Weights of a small audio embedding model: 5100 steps.
Rows from block 9 of a small audio embedding model, named by matrix and row number. Rows with one number within an expert belong to one neuron, the router's apart. Each number is 50 + 10 x the weight over its row's rms, rounded and kept within 0 to 99. All counts start at 0. After the name is the row's rms in percent of the matrix's.
Before each expert's rows are labels from the 100 clips, of 14976, where the router gives the expert most weight on average: "strongest on" is what is common among them. Only what is clearly more common there than usual is listed. The data: synthesized solo parts of chorales (CocoChorales). In brackets: how many of the 100.
# router: router (model.blocks.9.mlp.router.weight, 16x192, trained with AdamW), inputs 0-95
# gate: expert gate (model.blocks.9.mlp.gate, 16x384x192), inputs 0-95
# up: expert up (model.blocks.9.mlp.up, 16x384x192), inputs 0-95
# down: expert down (model.blocks.9.mlp.down, 16x192x384, transposed), outputs 0-95

# expert 2
strongest on: violin (70); viola (30); note C5 (30); note C#5 (27)
router.2 105:47 46 54 58 43 55 45 53 60 52 44 39 41 46 50 42 43 44 52 44 56 51 62 27 74 49 51 68 50 45 48 56 61 37 44 38 38 47 44 71 59 62 52 42 63 63 62 49 33 63 48 40 43 38 54 55 45 42 73 35 53 57 45 39 56 45 44 36 44 37 63 45 30 53 53 57 45 40 39 29 53 74 45 35 61 58 43 54 44 36 47 33 39 40 54 27
gate.71 514:43 44 76 50 55 44 67 54 50 43 34 43 50 60 52 44 42 51 42 37 52 66 50 49 57 64 48 39 49 46 46 43 53 48 56 40 50 64 35 46 52 62 57 57 47 49 46 52 53 58 32 41 51 46 45 57 16 41 46 61 64 52 26 47 39 46 51 62 46 72 47 41 46 52 56 58 26 65 39 48 38 34 61 35 56 49 46 50 64 62 49 49 49 53 48 65
up.71 622:58 41 49 41 45 57 50 47 49 44 67 42 48 71 50 56 46 81 59 39 46 43 48 53 58 59 51 77 54 40 52 48 50 46 36 55 46 45 59 42 44 39 64 49 57 50 59 55 50 43 61 44 53 21 47 49 61 42 49 57 33 50 36 52 59 36 46 54 56 60 45 50 48 48 53 36 38 49 60 54 46 57 48 48 56 49 59 45 29 44 50 50 55 46 62 55
down.71 593:45 41 67 50 53 52 50 52 50 58 45 46 51 68 32 53 31 99 50 48 43 52 49 53 38 70 52 64 43 47 51 48 53 53 42 43 42 48 31 40 52 46 59 51 58 56 49 31 52 55 62 28 48 52 64 46 45 57 48 59 25 54 53 42 51 19 44 47 40 53 51 49 62 50 48 69 33 61 50 51 52 42 58 47 61 53 51 51 44 42 63 47 51 61 51 50
gate.76 232:53 50 90 31 51 54 86 48 51 56 58 49 47 37 39 66 54 36 53 45 50 52 47 50 22 41 42 76 62 49 50 49 48 55 55 40 50 39 53 33 69 48 43 57 38 45 35 36 44 40 45 66 44 37 56 60 46 56 48 57 46 54 57 48 73 50 45 44 64 31 63 48 39 50 56 61 57 49 51 42 55 72 56 55 50 60 49 50 32 62 43 36 55 55 49 38
up.76 260:46 51 12 50 47 46 47 49 65 47 52 52 49 68 47 38 51 80 58 09 48 48 38 52 55 41 57 38 38 52 36 55 47 46 46 44 46 45 59 45 42 46 56 46 49 56 43 50 56 47 48 31 48 51 47 60 44 53 65 62 53 51 55 54 54 41 41 56 54 70 49 59 56 54 53 43 27 53 39 46 50 40 49 44 47 51 49 41 46 62 54 60 56 46 53 78
down.76 210:49 56 23 48 49 40 36 44 59 78 43 66 54 48 50 53 54 32 38 23 56 45 48 56 64 55 72 40 34 54 51 49 51 37 50 53 50 53 47 46 48 53 45 48 50 48 68 37 57 53 54 59 72 75 52 54 58 52 59 73 46 50 62 64 48 66 39 38 43 49 48 51 49 38 42 52 50 49 38 67 61 55 32 50 44 37 40 50 57 29 41 44 44 56 52 55
gate.78 559:49 56 13 50 44 53 51 56 46 53 44 55 67 56 40 59 52 10 48 54 57 80 51 51 29 35 48 51 60 46 44 52 40 38 47 49 47 52 70 55 28 43 37 62 44 49 63 54 50 58 42 43 50 59 50 42 79 44 61 46 52 43 65 34 50 51 50 44 38 50 56 71 51 54 43 73 63 41 50 47 48 50 42 64 35 55 51 56 46 58 40 44 60 56 57 41
up.78 551:52 44 55 49 48 57 57 53 46 57 40 49 43 59 35 65 61 36 46 47 55 79 44 49 33 35 60 53 51 49 57 37 41 37 49 56 53 61 42 45 41 49 24 50 40 45 53 51 48 47 69 36 38 44 58 61 67 49 53 50 36 44 44 42 45 21 53 52 42 49 56 62 41 55 42 73 53 48 55 45 50 52 52 60 37 60 55 67 37 53 40 42 57 57 52 44
down.78 447:52 39 40 51 61 54 51 49 48 43 35 47 35 39 67 52 44 79 42 52 51 36 41 62 62 34 47 53 41 54 61 71 44 62 43 23 62 49 52 43 31 51 44 63 35 59 51 32 49 63 40 50 36 66 45 47 58 59 34 52 38 61 72 51 48 51 48 35 52 51 50 63 54 49 53 54 63 69 52 60 52 30 44 44 32 58 50 53 24 52 49 45 54 58 50 35

# expert 4
strongest on: saxophone (99)
router.4 108:41 49 57 48 36 58 49 49 61 37 55 39 74 49 57 43 58 47 38 56 68 27 55 57 59 65 50 49 55 59 37 54 53 50 44 51 53 53 51 53 48 36 45 52 60 54 36 61 37 60 31 52 41 59 52 60 56 33 61 51 45 53 52 35 36 49 45 57 54 52 41 53 61 45 61 58 22 38 48 54 47 45 54 62 45 47 46 39 61 46 40 53 49 34 37 60
gate.91 233:52 50 40 59 63 46 50 56 42 50 67 65 41 45 42 49 38 48 56 60 39 48 53 58 35 18 49 36 22 53 59 63 44 50 62 50 47 50 57 49 65 50 49 60 52 52 47 50 50 44 69 52 35 83 54 31 48 70 44 35 65 45 80 51 58 50 51 49 50 47 60 40 75 54 50 47 46 48 50 47 41 57 41 62 40 35 48 61 51 47 50 48 50 54 61 48
up.91 249:69 41 53 64 66 49 61 49 43 42 68 54 54 50 47 46 53 17 46 66 51 59 52 47 32 43 50 38 26 49 51 67 46 51 47 57 40 45 68 45 72 55 50 47 40 43 53 50 49 45 61 66 50 53 60 50 40 51 75 30 58 43 48 47 39 52 52 40 77 41 61 32 66 50 51 49 54 50 50 42 49 67 50 68 47 42 49 50 51 50 51 45 50 53 52 45
down.91 252:39 69 30 52 33 63 51 63 68 47 64 50 60 51 52 42 59 55 57 53 54 29 62 49 59 59 58 29 50 51 51 58 41 52 36 45 50 51 56 47 40 52 09 50 40 66 59 66 50 50 45 48 50 62 44 50 84 57 50 50 59 48 50 35 52 54 70 61 55 49 53 59 44 34 52 49 35 55 60 52 61 46 52 51 59 26 49 56 50 48 57 43 44 48 49 50
gate.95 255:54 50 31 59 56 53 60 68 47 45 50 55 50 61 41 35 62 57 55 57 39 75 52 55 29 62 51 33 52 66 50 52 50 40 62 58 60 45 33 51 55 36 52 52 51 60 46 29 51 46 48 43 34 74 53 36 50 59 51 28 68 45 66 49 51 49 68 45 50 51 48 44 37 52 42 47 45 53 57 50 48 63 52 50 33 45 39 43 55 46 59 54 45 55 50 57
up.95 320:45 50 31 51 40 44 58 56 53 56 37 50 43 62 64 42 66 66 65 39 58 54 42 44 58 55 47 48 44 48 22 50 42 45 60 40 57 49 44 50 34 51 34 53 41 61 47 50 63 59 17 46 38 58 37 50 40 35 55 54 55 51 65 49 53 48 57 63 34 60 51 47 52 51 52 49 39 55 43 41 54 53 50 46 56 61 47 48 54 43 39 50 43 59 47 62
down.95 305:46 54 24 50 60 45 51 66 47 61 40 52 51 58 48 48 44 41 59 54 51 61 50 51 59 59 43 28 35 49 51 51 42 53 44 23 42 52 44 38 52 56 55 49 22 50 44 62 52 51 48 58 48 83 45 51 50 47 49 54 50 43 78 39 54 54 50 34 43 51 46 61 45 51 41 82 42 59 49 46 62 38 51 47 51 48 46 62 60 50 59 50 53 48 50 49
gate.99 273:42 56 37 48 48 53 45 48 53 72 45 48 46 53 40 29 67 59 44 48 48 63 34 63 57 30 46 53 47 65 68 50 50 52 43 39 55 48 70 50 46 47 29 59 55 41 38 45 53 51 48 56 50 70 66 54 49 58 45 47 47 56 55 49 68 57 47 63 39 56 56 36 24 43 55 69 50 54 71 68 48 45 49 36 32 48 49 50 68 51 43 50 46 42 50 49
up.99 230:54 54 36 46 43 55 63 59 50 50 51 49 44 36 70 66 47 41 51 61 51 46 34 34 55 50 45 54 58 46 46 42 51 46 48 62 54 50 46 51 54 56 75 50 50 48 49 44 42 57 50 74 58 18 41 58 86 36 39 68 47 51 53 51 33 50 30 40 61 51 49 47 37 50 43 57 57 54 33 43 75 43 48 66 30 59 43 48 36 50 40 47 54 62 43 53
down.99 249:67 52 72 57 51 52 52 55 50 52 55 61 60 62 51 41 60 51 54 41 62 37 54 50 58 50 48 44 47 50 53 51 55 45 50 62 47 44 42 44 58 59 39 43 49 50 40 53 55 54 46 56 52 33 45 57 22 70 40 53 60 53 25 56 67 61 51 40 62 58 51 36 48 50 56 50 32 48 52 54 56 48 37 55 59 62 52 55 87 53 42 55 50 33 49 51

# expert 3
strongest on: oboe (57); tuba (43)
router.3 087:48 63 57 59 27 46 34 45 60 46 42 69 42 57 55 57 42 42 41 54 49 67 58 66 48 65 40 42 37 66 37 37 52 39 41 62 50 67 46 62 47 69 38 51 50 62 45 53 35 53 47 40 47 42 36 61 57 44 67 54 57 47 74 42 48 63 35 37 49 53 51 42 52 36 54 67 56 50 38 32 60 58 48 49 44 44 38 57 50 46 51 55 47 38 33 56
gate.75 493:52 55 15 52 61 49 47 63 32 64 43 43 46 66 40 28 25 49 48 32 50 51 52 65 54 56 56 46 48 54 56 46 48 52 56 48 59 41 65 39 61 58 49 46 40 51 54 49 54 47 54 73 49 51 62 56 36 55 53 64 37 58 46 41 62 52 46 46 47 62 52 38 50 42 45 51 34 51 63 62 49 45 52 59 38 50 54 58 50 45 50 59 50 50 47 50
up.75 447:48 49 17 47 45 55 30 36 41 69 43 46 45 64 51 49 30 36 43 50 46 59 56 60 56 49 58 41 61 56 48 39 53 38 62 67 53 49 60 50 61 67 46 39 42 48 55 47 52 48 54 69 59 58 54 65 63 56 48 59 40 53 56 62 65 46 57 39 41 57 53 39 42 42 51 54 60 51 48 53 47 53 31 53 54 51 53 57 50 50 38 56 39 45 52 37
down.75 416:46 70 15 32 66 46 43 41 53 54 43 51 39 50 52 53 38 33 45 40 39 45 38 62 61 52 68 42 45 50 49 55 53 47 61 25 44 55 42 55 59 61 65 45 38 50 61 37 45 45 57 36 47 54 47 54 53 50 43 58 72 53 58 41 44 45 52 41 46 47 50 59 45 62 37 49 50 52 62 54 51 37 46 53 50 51 61 63 41 42 43 38 56 58 49 54
gate.84 317:43 49 45 39 52 54 45 56 44 34 57 59 57 45 36 47 47 40 62 58 57 44 23 51 54 67 48 59 47 50 47 65 53 48 58 50 35 38 36 63 50 24 43 51 46 50 50 59 52 67 36 52 48 50 60 56 39 42 56 33 52 52 70 72 32 48 46 70 50 73 47 47 50 47 62 40 31 54 57 76 49 50 49 63 64 52 48 45 44 48 48 50 45 51 47 51
up.84 288:43 50 41 51 39 50 53 67 43 37 54 58 44 47 35 57 49 55 70 57 54 35 48 54 54 57 47 42 50 43 27 57 49 47 57 76 51 45 55 62 57 38 45 39 48 51 45 43 45 54 40 49 49 28 55 58 36 55 51 45 35 70 62 58 43 35 44 66 55 62 49 38 50 52 57 57 40 43 43 51 51 56 50 53 58 57 59 46 44 49 51 54 58 44 49 51
down.84 310:30 74 43 51 56 49 59 50 62 57 38 47 54 47 64 33 69 39 53 52 43 50 49 58 43 36 49 63 64 48 65 41 65 60 49 43 69 42 35 60 63 46 76 54 65 60 67 27 50 48 88 31 50 49 58 65 46 40 48 46 64 65 45 35 50 58 60 60 49 62 44 66 46 42 34 47 60 50 46 45 44 53 50 36 49 60 46 43 36 50 43 57 49 50 42 70
gate.95 419:50 48 53 47 38 53 59 57 56 42 48 51 52 53 46 36 50 68 65 44 37 54 48 77 65 28 47 79 46 50 49 47 48 55 40 43 54 48 66 53 55 44 46 55 53 67 41 27 70 66 58 43 38 55 65 49 32 53 49 39 73 44 67 49 53 50 51 42 38 46 46 49 53 53 58 40 52 66 47 57 50 54 68 52 37 54 45 42 31 48 48 43 37 50 51 39
up.95 405:56 46 29 61 52 70 69 51 52 54 54 54 47 50 47 38 41 39 49 47 46 27 29 58 58 28 41 40 56 55 46 48 48 39 49 66 50 45 42 55 61 44 50 47 59 46 71 55 50 42 58 62 46 28 53 55 65 47 48 63 41 57 31 55 47 51 49 48 62 56 48 47 36 56 56 44 48 47 42 61 56 32 40 63 62 46 71 53 44 51 31 58 54 58 51 50
down.95 431:59 46 58 36 58 61 44 47 64 61 46 50 62 50 59 47 50 28 48 43 49 28 43 42 47 51 43 64 55 27 53 33 58 56 51 65 48 51 59 54 68 53 58 42 50 54 52 56 53 43 52 55 61 39 48 61 75 33 48 54 54 51 50 32 51 82 56 43 54 57 47 49 52 38 35 32 44 43 36 38 55 40 35 49 43 51 71 53 37 52 50 44 71 58 48 54

# expert 8
strongest on: clarinet (100); note G#4 (34); note D#4 (31); note A#4 (27)
router.8 088:35 36 47 58 42 46 40 48 60 46 56 59 68 61 64 61 48 54 69 54 58 49 44 69 48 52 45 55 53 45 56 56 55 49 59 51 49 46 43 35 58 44 60 50 56 68 49 53 45 58 52 66 46 54 52 31 45 29 31 65 41 50 41 19 40 48 47 41 40 47 45 53 52 45 47 43 54 50 39 50 52 55 40 37 35 44 52 57 53 51 35 40 43 41 54 50
gate.148 430:53 47 63 53 46 61 49 54 53 39 64 53 32 52 27 50 34 34 42 50 56 49 32 38 48 53 62 64 52 52 34 49 50 58 59 50 53 44 71 38 24 71 20 41 54 49 50 53 44 39 40 64 49 65 68 45 51 66 56 54 36 51 56 66 54 50 50 46 60 48 60 53 63 49 64 20 53 56 58 50 51 59 50 56 57 55 50 43 41 51 63 44 38 55 50 46
up.148 295:51 42 29 52 46 53 62 50 44 61 55 40 76 61 44 50 56 54 49 46 44 59 49 51 50 52 59 50 51 17 33 51 48 52 33 50 51 50 39 51 69 50 76 56 48 46 52 57 49 40 50 33 62 48 56 70 53 48 59 43 53 43 54 32 50 29 43 42 50 55 54 60 51 50 41 43 24 49 50 47 43 61 56 55 47 58 46 50 48 55 45 42 59 44 46 48
down.148 410:40 45 76 54 46 55 61 52 46 42 56 37 37 61 47 43 62 63 62 48 50 50 53 55 66 53 50 43 49 41 33 43 36 47 26 58 51 71 21 45 40 51 21 46 57 38 67 47 52 64 36 34 64 21 48 50 43 52 56 60 48 50 46 44 28 30 50 47 49 78 49 55 66 64 51 53 49 54 48 40 36 42 70 50 56 50 53 50 48 53 54 49 48 51 52 49
gate.163 187:51 59 42 43 59 49 46 45 50 66 47 51 68 47 50 50 50 54 43 39 36 57 47 53 50 44 66 66 50 49 51 42 54 49 47 31 64 55 72 58 31 50 51 52 54 53 37 50 41 35 50 29 33 61 51 62 50 76 64 45 73 46 62 61 57 66 50 57 39 57 50 47 48 50 53 50 30 60 45 37 34 45 50 53 60 37 33 47 48 44 48 36 40 50 61 60
up.163 234:57 44 40 63 50 59 68 56 48 47 73 52 48 49 48 57 53 28 52 51 52 44 46 45 51 47 37 27 50 48 48 54 50 47 46 55 62 49 60 39 48 62 45 53 54 50 47 77 30 29 52 66 50 66 47 42 43 57 41 52 39 50 51 75 38 52 31 51 55 53 52 42 79 50 57 49 37 49 57 55 45 41 42 66 65 35 51 50 54 45 50 47 55 50 50 40
down.163 239:66 54 45 57 60 22 54 45 54 56 50 51 45 43 51 52 59 55 48 29 55 42 53 41 66 42 49 44 57 39 45 59 27 41 59 42 48 47 25 64 51 56 53 51 32 45 56 49 49 37 57 46 52 62 41 47 69 49 45 68 45 49 43 42 50 59 46 48 49 44 53 74 45 49 66 57 43 63 48 49 54 51 48 44 46 46 63 56 50 51 38 52 54 57 52 44
gate.164 209:49 50 67 51 52 64 64 52 55 99 51 40 54 59 28 48 49 41 47 46 38 82 46 56 38 55 54 45 56 71 49 42 53 49 45 50 46 42 49 49 72 31 55 49 60 45 51 45 50 48 53 46 49 43 56 57 51 58 50 51 54 49 33 49 69 63 57 56 48 40 54 48 15 51 66 52 37 50 48 34 54 55 41 53 53 48 36 50 58 64 48 49 48 51 58 50
up.164 265:52 55 72 53 52 63 50 56 52 56 53 40 51 57 27 58 33 31 64 47 34 87 59 60 44 55 54 46 45 43 50 52 55 52 42 48 38 49 45 45 72 34 63 56 57 52 52 58 58 52 54 36 49 43 59 53 49 56 53 47 53 44 47 49 49 50 52 53 48 42 49 44 28 51 48 45 47 44 55 33 41 50 55 51 50 57 39 60 65 60 46 52 51 49 53 59
down.164 245:54 53 59 44 51 58 52 56 43 41 55 53 47 44 48 46 34 57 56 51 49 43 55 63 53 38 50 46 46 50 44 53 54 64 52 54 54 62 81 47 68 62 51 49 38 49 35 40 60 49 54 65 48 69 61 42 57 73 40 40 44 51 88 42 42 40 41 29 65 51 51 45 76 52 55 63 54 45 41 54 77 46 54 47 36 52 48 64 49 47 50 45 48 45 48 50

# expert 14
strongest on: tuba (54); flute (30); note A#3 (30)
router.14 099:52 54 58 32 52 40 70 47 56 46 59 31 53 46 44 45 52 54 46 48 70 57 43 62 55 72 52 47 46 66 46 55 62 25 43 53 54 58 48 52 33 52 60 56 50 63 62 49 60 60 53 55 45 34 50 63 40 27 56 47 55 48 48 54 39 62 47 66 58 50 50 55 37 49 63 49 44 62 46 47 48 60 47 64 47 55 60 38 49 67 38 45 49 44 40 44
gate.95 453:47 72 32 52 50 58 45 48 48 63 48 51 43 49 56 53 33 19 44 49 50 45 47 40 50 26 59 28 62 58 74 47 58 46 50 30 57 56 57 48 34 50 22 50 40 47 57 46 36 56 50 65 46 52 52 48 71 41 49 50 61 64 41 50 50 56 43 53 50 48 51 48 40 42 47 67 69 65 69 54 51 30 53 48 27 49 52 49 65 58 47 44 49 49 50 59
up.95 458:48 51 17 50 47 43 49 51 62 38 56 50 52 52 47 56 39 53 47 53 62 55 49 57 65 34 39 56 54 47 24 60 50 48 55 43 64 45 72 61 12 31 49 46 56 49 68 58 58 50 45 46 50 45 50 49 42 45 54 49 30 53 55 39 50 60 50 43 53 55 47 48 63 56 53 55 65 43 42 60 44 58 52 62 53 43 56 40 53 60 43 59 53 39 53 59
down.95 474:46 44 70 50 35 59 52 50 56 42 46 44 42 52 65 45 66 56 50 61 52 61 49 46 50 68 49 51 39 29 51 56 58 32 49 64 51 60 10 39 40 44 21 55 55 47 58 54 57 70 53 43 54 54 42 45 49 41 58 44 56 47 33 77 16 47 53 55 51 34 46 38 50 41 41 40 63 51 50 45 56 57 56 56 55 53 51 31 56 55 66 69 46 72 50 53
gate.117 124:50 61 64 50 62 56 76 50 50 57 50 31 50 51 50 65 51 50 50 50 49 50 58 50 50 50 57 50 50 52 50 42 64 61 50 50 44 50 45 52 64 49 63 45 50 50 48 29 50 40 52 29 50 47 44 50 55 75 50 62 66 50 51 43 66 47 63 29 49 51 47 45 54 50 48 45 50 45 55 29 62 49 50 51 44 50 50 52 51 47 36 49 78 51 60 42
up.117 156:50 42 52 57 17 47 52 51 50 49 50 44 50 69 50 50 50 69 52 43 50 56 51 53 64 51 50 48 50 59 39 49 46 49 50 50 50 63 49 48 50 43 42 51 50 52 51 51 48 53 39 50 45 51 57 54 49 50 50 50 05 50 50 53 52 33 50 65 31 54 49 55 32 50 50 50 43 45 50 38 30 50 58 44 66 40 48 60 48 60 50 48 50 49 50 62
down.117 131:49 49 53 50 51 49 49 51 53 62 48 50 50 58 50 59 48 55 35 50 54 63 50 48 48 65 49 31 50 50 49 50 55 50 56 32 37 50 18 47 49 51 37 50 30 41 50 50 49 46 58 50 50 56 50 57 45 49 50 64 58 49 39 55 52 49 67 68 47 50 56 45 66 45 51 39 32 58 50 60 50 51 54 40 50 52 51 50 54 52 40 63 54 49 44 52
gate.125 555:48 47 75 53 53 56 51 50 59 57 38 50 54 49 47 50 46 18 42 48 45 59 55 50 45 50 54 48 54 45 70 37 52 46 47 37 57 57 53 49 75 62 59 48 46 49 63 56 62 40 59 46 47 43 52 56 64 50 46 63 66 50 42 26 64 64 61 41 45 50 50 65 60 46 41 46 44 49 54 50 50 57 39 45 32 43 48 58 38 56 43 45 64 47 56 41
up.125 526:49 55 73 50 47 44 54 40 48 62 37 50 41 36 54 51 50 25 46 52 56 50 52 57 39 33 44 58 56 61 74 37 47 42 53 36 57 53 71 56 76 73 54 47 55 47 52 44 53 40 69 58 51 34 62 52 62 59 41 65 60 56 46 34 78 72 49 41 52 45 49 53 44 43 50 45 52 39 49 50 50 65 43 51 30 51 49 59 27 51 40 39 58 42 47 28
down.125 608:48 50 46 42 62 46 52 51 62 51 45 52 36 40 36 58 51 85 51 48 44 65 50 52 60 49 58 70 31 51 49 59 50 57 53 39 43 35 51 41 56 45 61 51 47 55 50 31 61 49 50 26 29 68 65 46 47 69 50 49 55 52 66 66 50 54 50 52 50 41 48 40 48 65 40 07 40 59 52 51 62 53 49 45 48 48 39 55 28 46 57 42 47 50 55 45

# expert 5
strongest on: horn (53)
router.5 101:56 47 58 59 42 69 45 47 60 51 56 43 49 51 42 69 58 57 61 50 41 42 52 32 38 64 58 41 66 52 48 49 51 59 50 63 56 75 36 60 56 37 39 38 57 39 57 63 55 46 28 61 48 30 34 59 73 47 60 46 73 42 45 36 52 38 38 64 57 60 58 60 45 55 70 57 45 58 55 46 46 46 58 50 78 59 59 55 49 48 56 50 31 42 44 64
gate.40 162:45 55 41 57 56 41 50 49 56 68 58 61 46 31 35 49 50 64 50 46 36 45 51 46 37 44 47 58 48 52 58 62 49 81 51 52 38 35 58 47 64 39 76 62 26 60 27 40 55 40 58 49 46 52 42 47 42 53 32 50 58 47 76 46 53 44 43 36 62 50 39 52 52 53 43 30 55 64 50 53 62 50 66 51 39 47 41 49 37 51 54 61 53 53 60 59
up.40 186:49 58 30 42 29 44 49 48 47 58 40 42 45 34 67 51 54 45 46 50 64 73 51 43 43 36 50 63 56 44 56 37 49 56 59 57 59 48 52 53 61 53 49 52 50 44 47 56 46 63 45 55 62 33 46 37 51 23 53 50 64 50 51 55 50 39 47 51 42 42 52 49 29 49 51 54 61 46 45 51 50 55 50 50 30 69 50 35 52 54 56 47 51 63 48 54
down.40 238:40 33 57 57 44 47 50 52 40 50 50 38 54 53 42 50 49 24 54 51 68 76 50 42 50 72 45 52 41 62 45 40 40 55 51 52 44 44 59 57 66 51 67 51 29 50 44 59 52 56 42 64 52 39 51 52 28 43 54 35 50 47 72 54 47 29 44 50 47 49 50 50 35 51 52 90 45 44 53 50 49 46 62 43 82 49 48 47 50 56 53 49 43 58 48 49
gate.45 374:46 33 56 51 48 56 55 40 48 59 54 36 58 54 59 48 48 85 50 33 34 58 46 55 43 50 49 51 52 52 46 46 49 53 48 61 38 51 45 64 74 49 83 50 34 41 49 44 46 64 51 44 59 49 62 51 40 50 46 43 59 49 61 56 72 22 47 52 55 61 50 44 53 40 51 53 42 56 17 37 54 40 42 53 46 52 53 52 52 53 51 48 47 42 57 60
up.45 435:58 59 42 52 50 37 47 52 47 48 56 55 38 48 38 54 52 03 47 66 75 39 58 46 55 47 50 44 45 62 46 51 50 58 54 47 63 39 63 47 24 55 25 35 63 53 52 59 60 26 51 62 49 55 45 56 57 57 51 46 36 53 39 54 44 69 53 53 55 30 53 53 58 52 52 37 57 48 67 59 44 64 43 59 73 49 52 43 51 47 51 54 52 54 40 52
down.45 371:69 44 85 52 63 57 50 54 54 53 42 53 49 52 51 60 52 34 42 43 74 33 70 47 53 62 53 40 47 44 58 50 54 52 61 59 43 41 41 47 64 56 55 39 41 45 45 66 49 41 35 68 52 34 45 64 52 48 40 51 47 50 01 45 55 53 55 46 53 53 57 46 48 51 46 32 36 51 60 63 52 44 47 50 56 57 51 62 61 41 36 62 50 48 38 60
gate.52 141:53 49 08 51 52 48 33 62 46 50 70 44 53 55 44 44 48 71 49 32 47 36 57 55 56 52 62 55 50 41 43 50 63 50 51 77 35 34 49 65 54 32 52 58 19 66 55 52 42 59 34 63 42 57 45 50 52 49 56 44 40 51 64 61 72 30 48 49 51 54 53 51 52 50 57 51 46 51 35 57 51 32 62 50 51 56 51 54 30 50 48 47 58 58 63 55
up.52 186:41 45 53 64 51 49 54 49 46 32 48 55 52 49 52 62 51 60 56 61 44 39 46 46 48 61 50 62 34 36 50 74 29 53 37 47 51 66 42 56 70 48 37 45 29 48 49 39 35 57 49 51 52 60 50 50 50 43 51 34 45 48 63 56 41 33 44 52 48 45 40 50 65 55 40 47 60 50 57 43 50 44 55 52 52 67 74 49 58 32 62 49 34 52 51 34
down.52 164:41 65 51 69 34 44 49 49 52 50 59 50 36 49 63 44 54 76 51 52 41 47 48 51 65 41 48 33 47 48 53 69 60 39 50 55 50 65 32 49 50 54 46 42 57 42 46 52 47 59 54 36 60 29 39 50 50 50 50 52 55 48 25 75 43 49 53 51 49 50 44 47 44 56 51 17 48 53 60 48 47 74 65 47 64 44 45 45 84 54 48 55 38 46 44 48

# expert 1
strongest on: tuba (72); note D4 (30); note G3 (25)
router.1 103:39 49 45 46 46 44 60 53 45 37 55 32 80 57 54 67 49 29 49 44 36 40 46 86 64 72 47 48 44 41 54 47 41 42 46 63 42 69 54 42 42 46 47 61 59 66 39 66 54 51 47 46 37 51 49 40 45 32 67 63 61 29 48 44 41 43 48 45 58 47 47 58 47 47 47 72 54 49 44 47 51 65 55 54 31 35 67 49 62 53 40 41 53 55 53 51
gate.68 266:53 34 26 59 58 53 59 51 50 44 49 57 59 66 58 26 53 51 56 48 52 29 50 51 64 67 47 34 50 55 36 56 53 58 45 71 49 54 55 50 57 30 57 46 42 60 47 59 58 56 33 73 59 41 43 50 46 41 47 52 49 51 53 44 49 44 40 46 56 67 50 55 56 55 52 40 45 36 44 58 41 25 27 42 54 54 64 32 48 51 50 50 51 57 55 48
up.68 284:41 50 56 46 50 54 42 37 50 67 48 49 43 40 48 71 44 30 39 54 42 78 52 52 44 33 48 50 52 69 51 53 64 40 49 37 37 49 70 51 44 55 50 59 60 41 50 55 44 26 54 36 55 67 53 58 51 61 58 32 68 45 58 52 54 78 52 50 32 27 43 48 30 49 52 39 50 42 62 45 49 65 52 54 47 50 16 55 60 51 50 50 45 51 45 46
down.68 265:32 57 58 47 37 49 58 50 47 34 53 50 55 45 71 52 49 17 41 53 49 40 49 57 45 49 30 66 54 62 52 41 43 62 42 46 63 64 87 41 30 60 41 51 46 60 49 62 44 39 48 70 43 46 50 46 50 34 43 42 45 55 58 48 59 58 46 50 55 41 48 48 58 39 40 76 65 34 50 51 39 53 79 51 53 52 57 43 49 50 51 48 41 55 34 47
gate.74 430:55 43 58 70 61 51 45 51 59 49 57 50 48 51 56 41 36 49 46 38 49 37 52 52 65 41 50 51 33 65 51 67 60 60 44 50 53 61 56 54 55 34 66 54 52 49 38 59 49 49 25 57 41 64 45 48 47 52 50 51 53 49 51 49 65 50 51 41 40 60 54 32 50 35 59 04 33 53 55 54 50 49 51 45 37 48 43 36 56 42 42 59 51 44 53 73
up.74 485:55 57 36 65 50 37 48 51 48 38 41 50 56 50 67 53 46 61 53 60 51 51 53 61 59 47 51 21 66 35 48 62 50 45 46 52 52 52 30 58 61 44 53 43 57 61 54 54 51 45 57 45 54 68 36 51 60 55 54 50 52 55 54 54 29 68 54 51 48 54 47 43 48 54 48 39 44 49 46 48 45 55 57 45 53 48 45 47 64 71 36 60 52 27 51 56
down.74 485:48 60 17 45 42 51 50 57 59 38 67 57 51 76 55 60 35 58 53 59 64 54 47 46 41 61 46 32 70 63 49 51 57 47 49 56 47 51 50 55 26 53 48 44 51 48 44 66 51 41 50 63 49 42 35 44 42 29 49 52 50 48 36 50 49 75 42 66 58 50 52 39 50 38 54 73 51 50 52 42 50 50 47 62 55 37 63 45 93 61 55 53 48 49 42 59
gate.90 377:50 50 00 34 61 57 31 56 43 63 34 48 50 60 48 46 66 81 51 42 50 56 48 47 58 55 69 51 48 50 58 53 52 56 50 54 54 50 40 49 44 35 54 42 22 50 45 46 59 53 30 47 38 86 37 44 71 50 52 52 56 66 55 49 52 35 50 56 41 50 45 45 51 55 49 38 34 56 53 44 43 48 45 45 54 61 47 55 43 54 46 53 57 61 59 55
up.90 358:52 54 19 57 45 48 53 49 66 47 51 49 68 78 49 38 55 74 55 48 50 54 59 50 53 59 45 49 56 46 51 48 50 52 62 51 37 44 62 57 73 38 77 46 33 49 46 58 46 65 33 35 55 53 35 52 51 44 61 48 76 43 36 46 44 50 50 50 50 77 51 40 35 54 60 42 30 58 44 37 52 52 40 47 43 36 51 37 50 57 47 48 53 51 53 68
down.90 404:51 39 19 51 53 53 53 49 62 55 41 55 41 51 65 52 51 15 64 52 55 49 51 50 35 40 40 39 59 56 50 47 37 47 55 53 40 61 17 50 33 27 43 47 56 49 49 70 42 37 72 52 50 34 28 62 75 39 53 48 50 50 44 53 58 45 56 51 42 42 57 49 47 54 44 64 64 47 60 40 37 59 46 60 43 55 57 56 52 50 41 50 52 55 51 46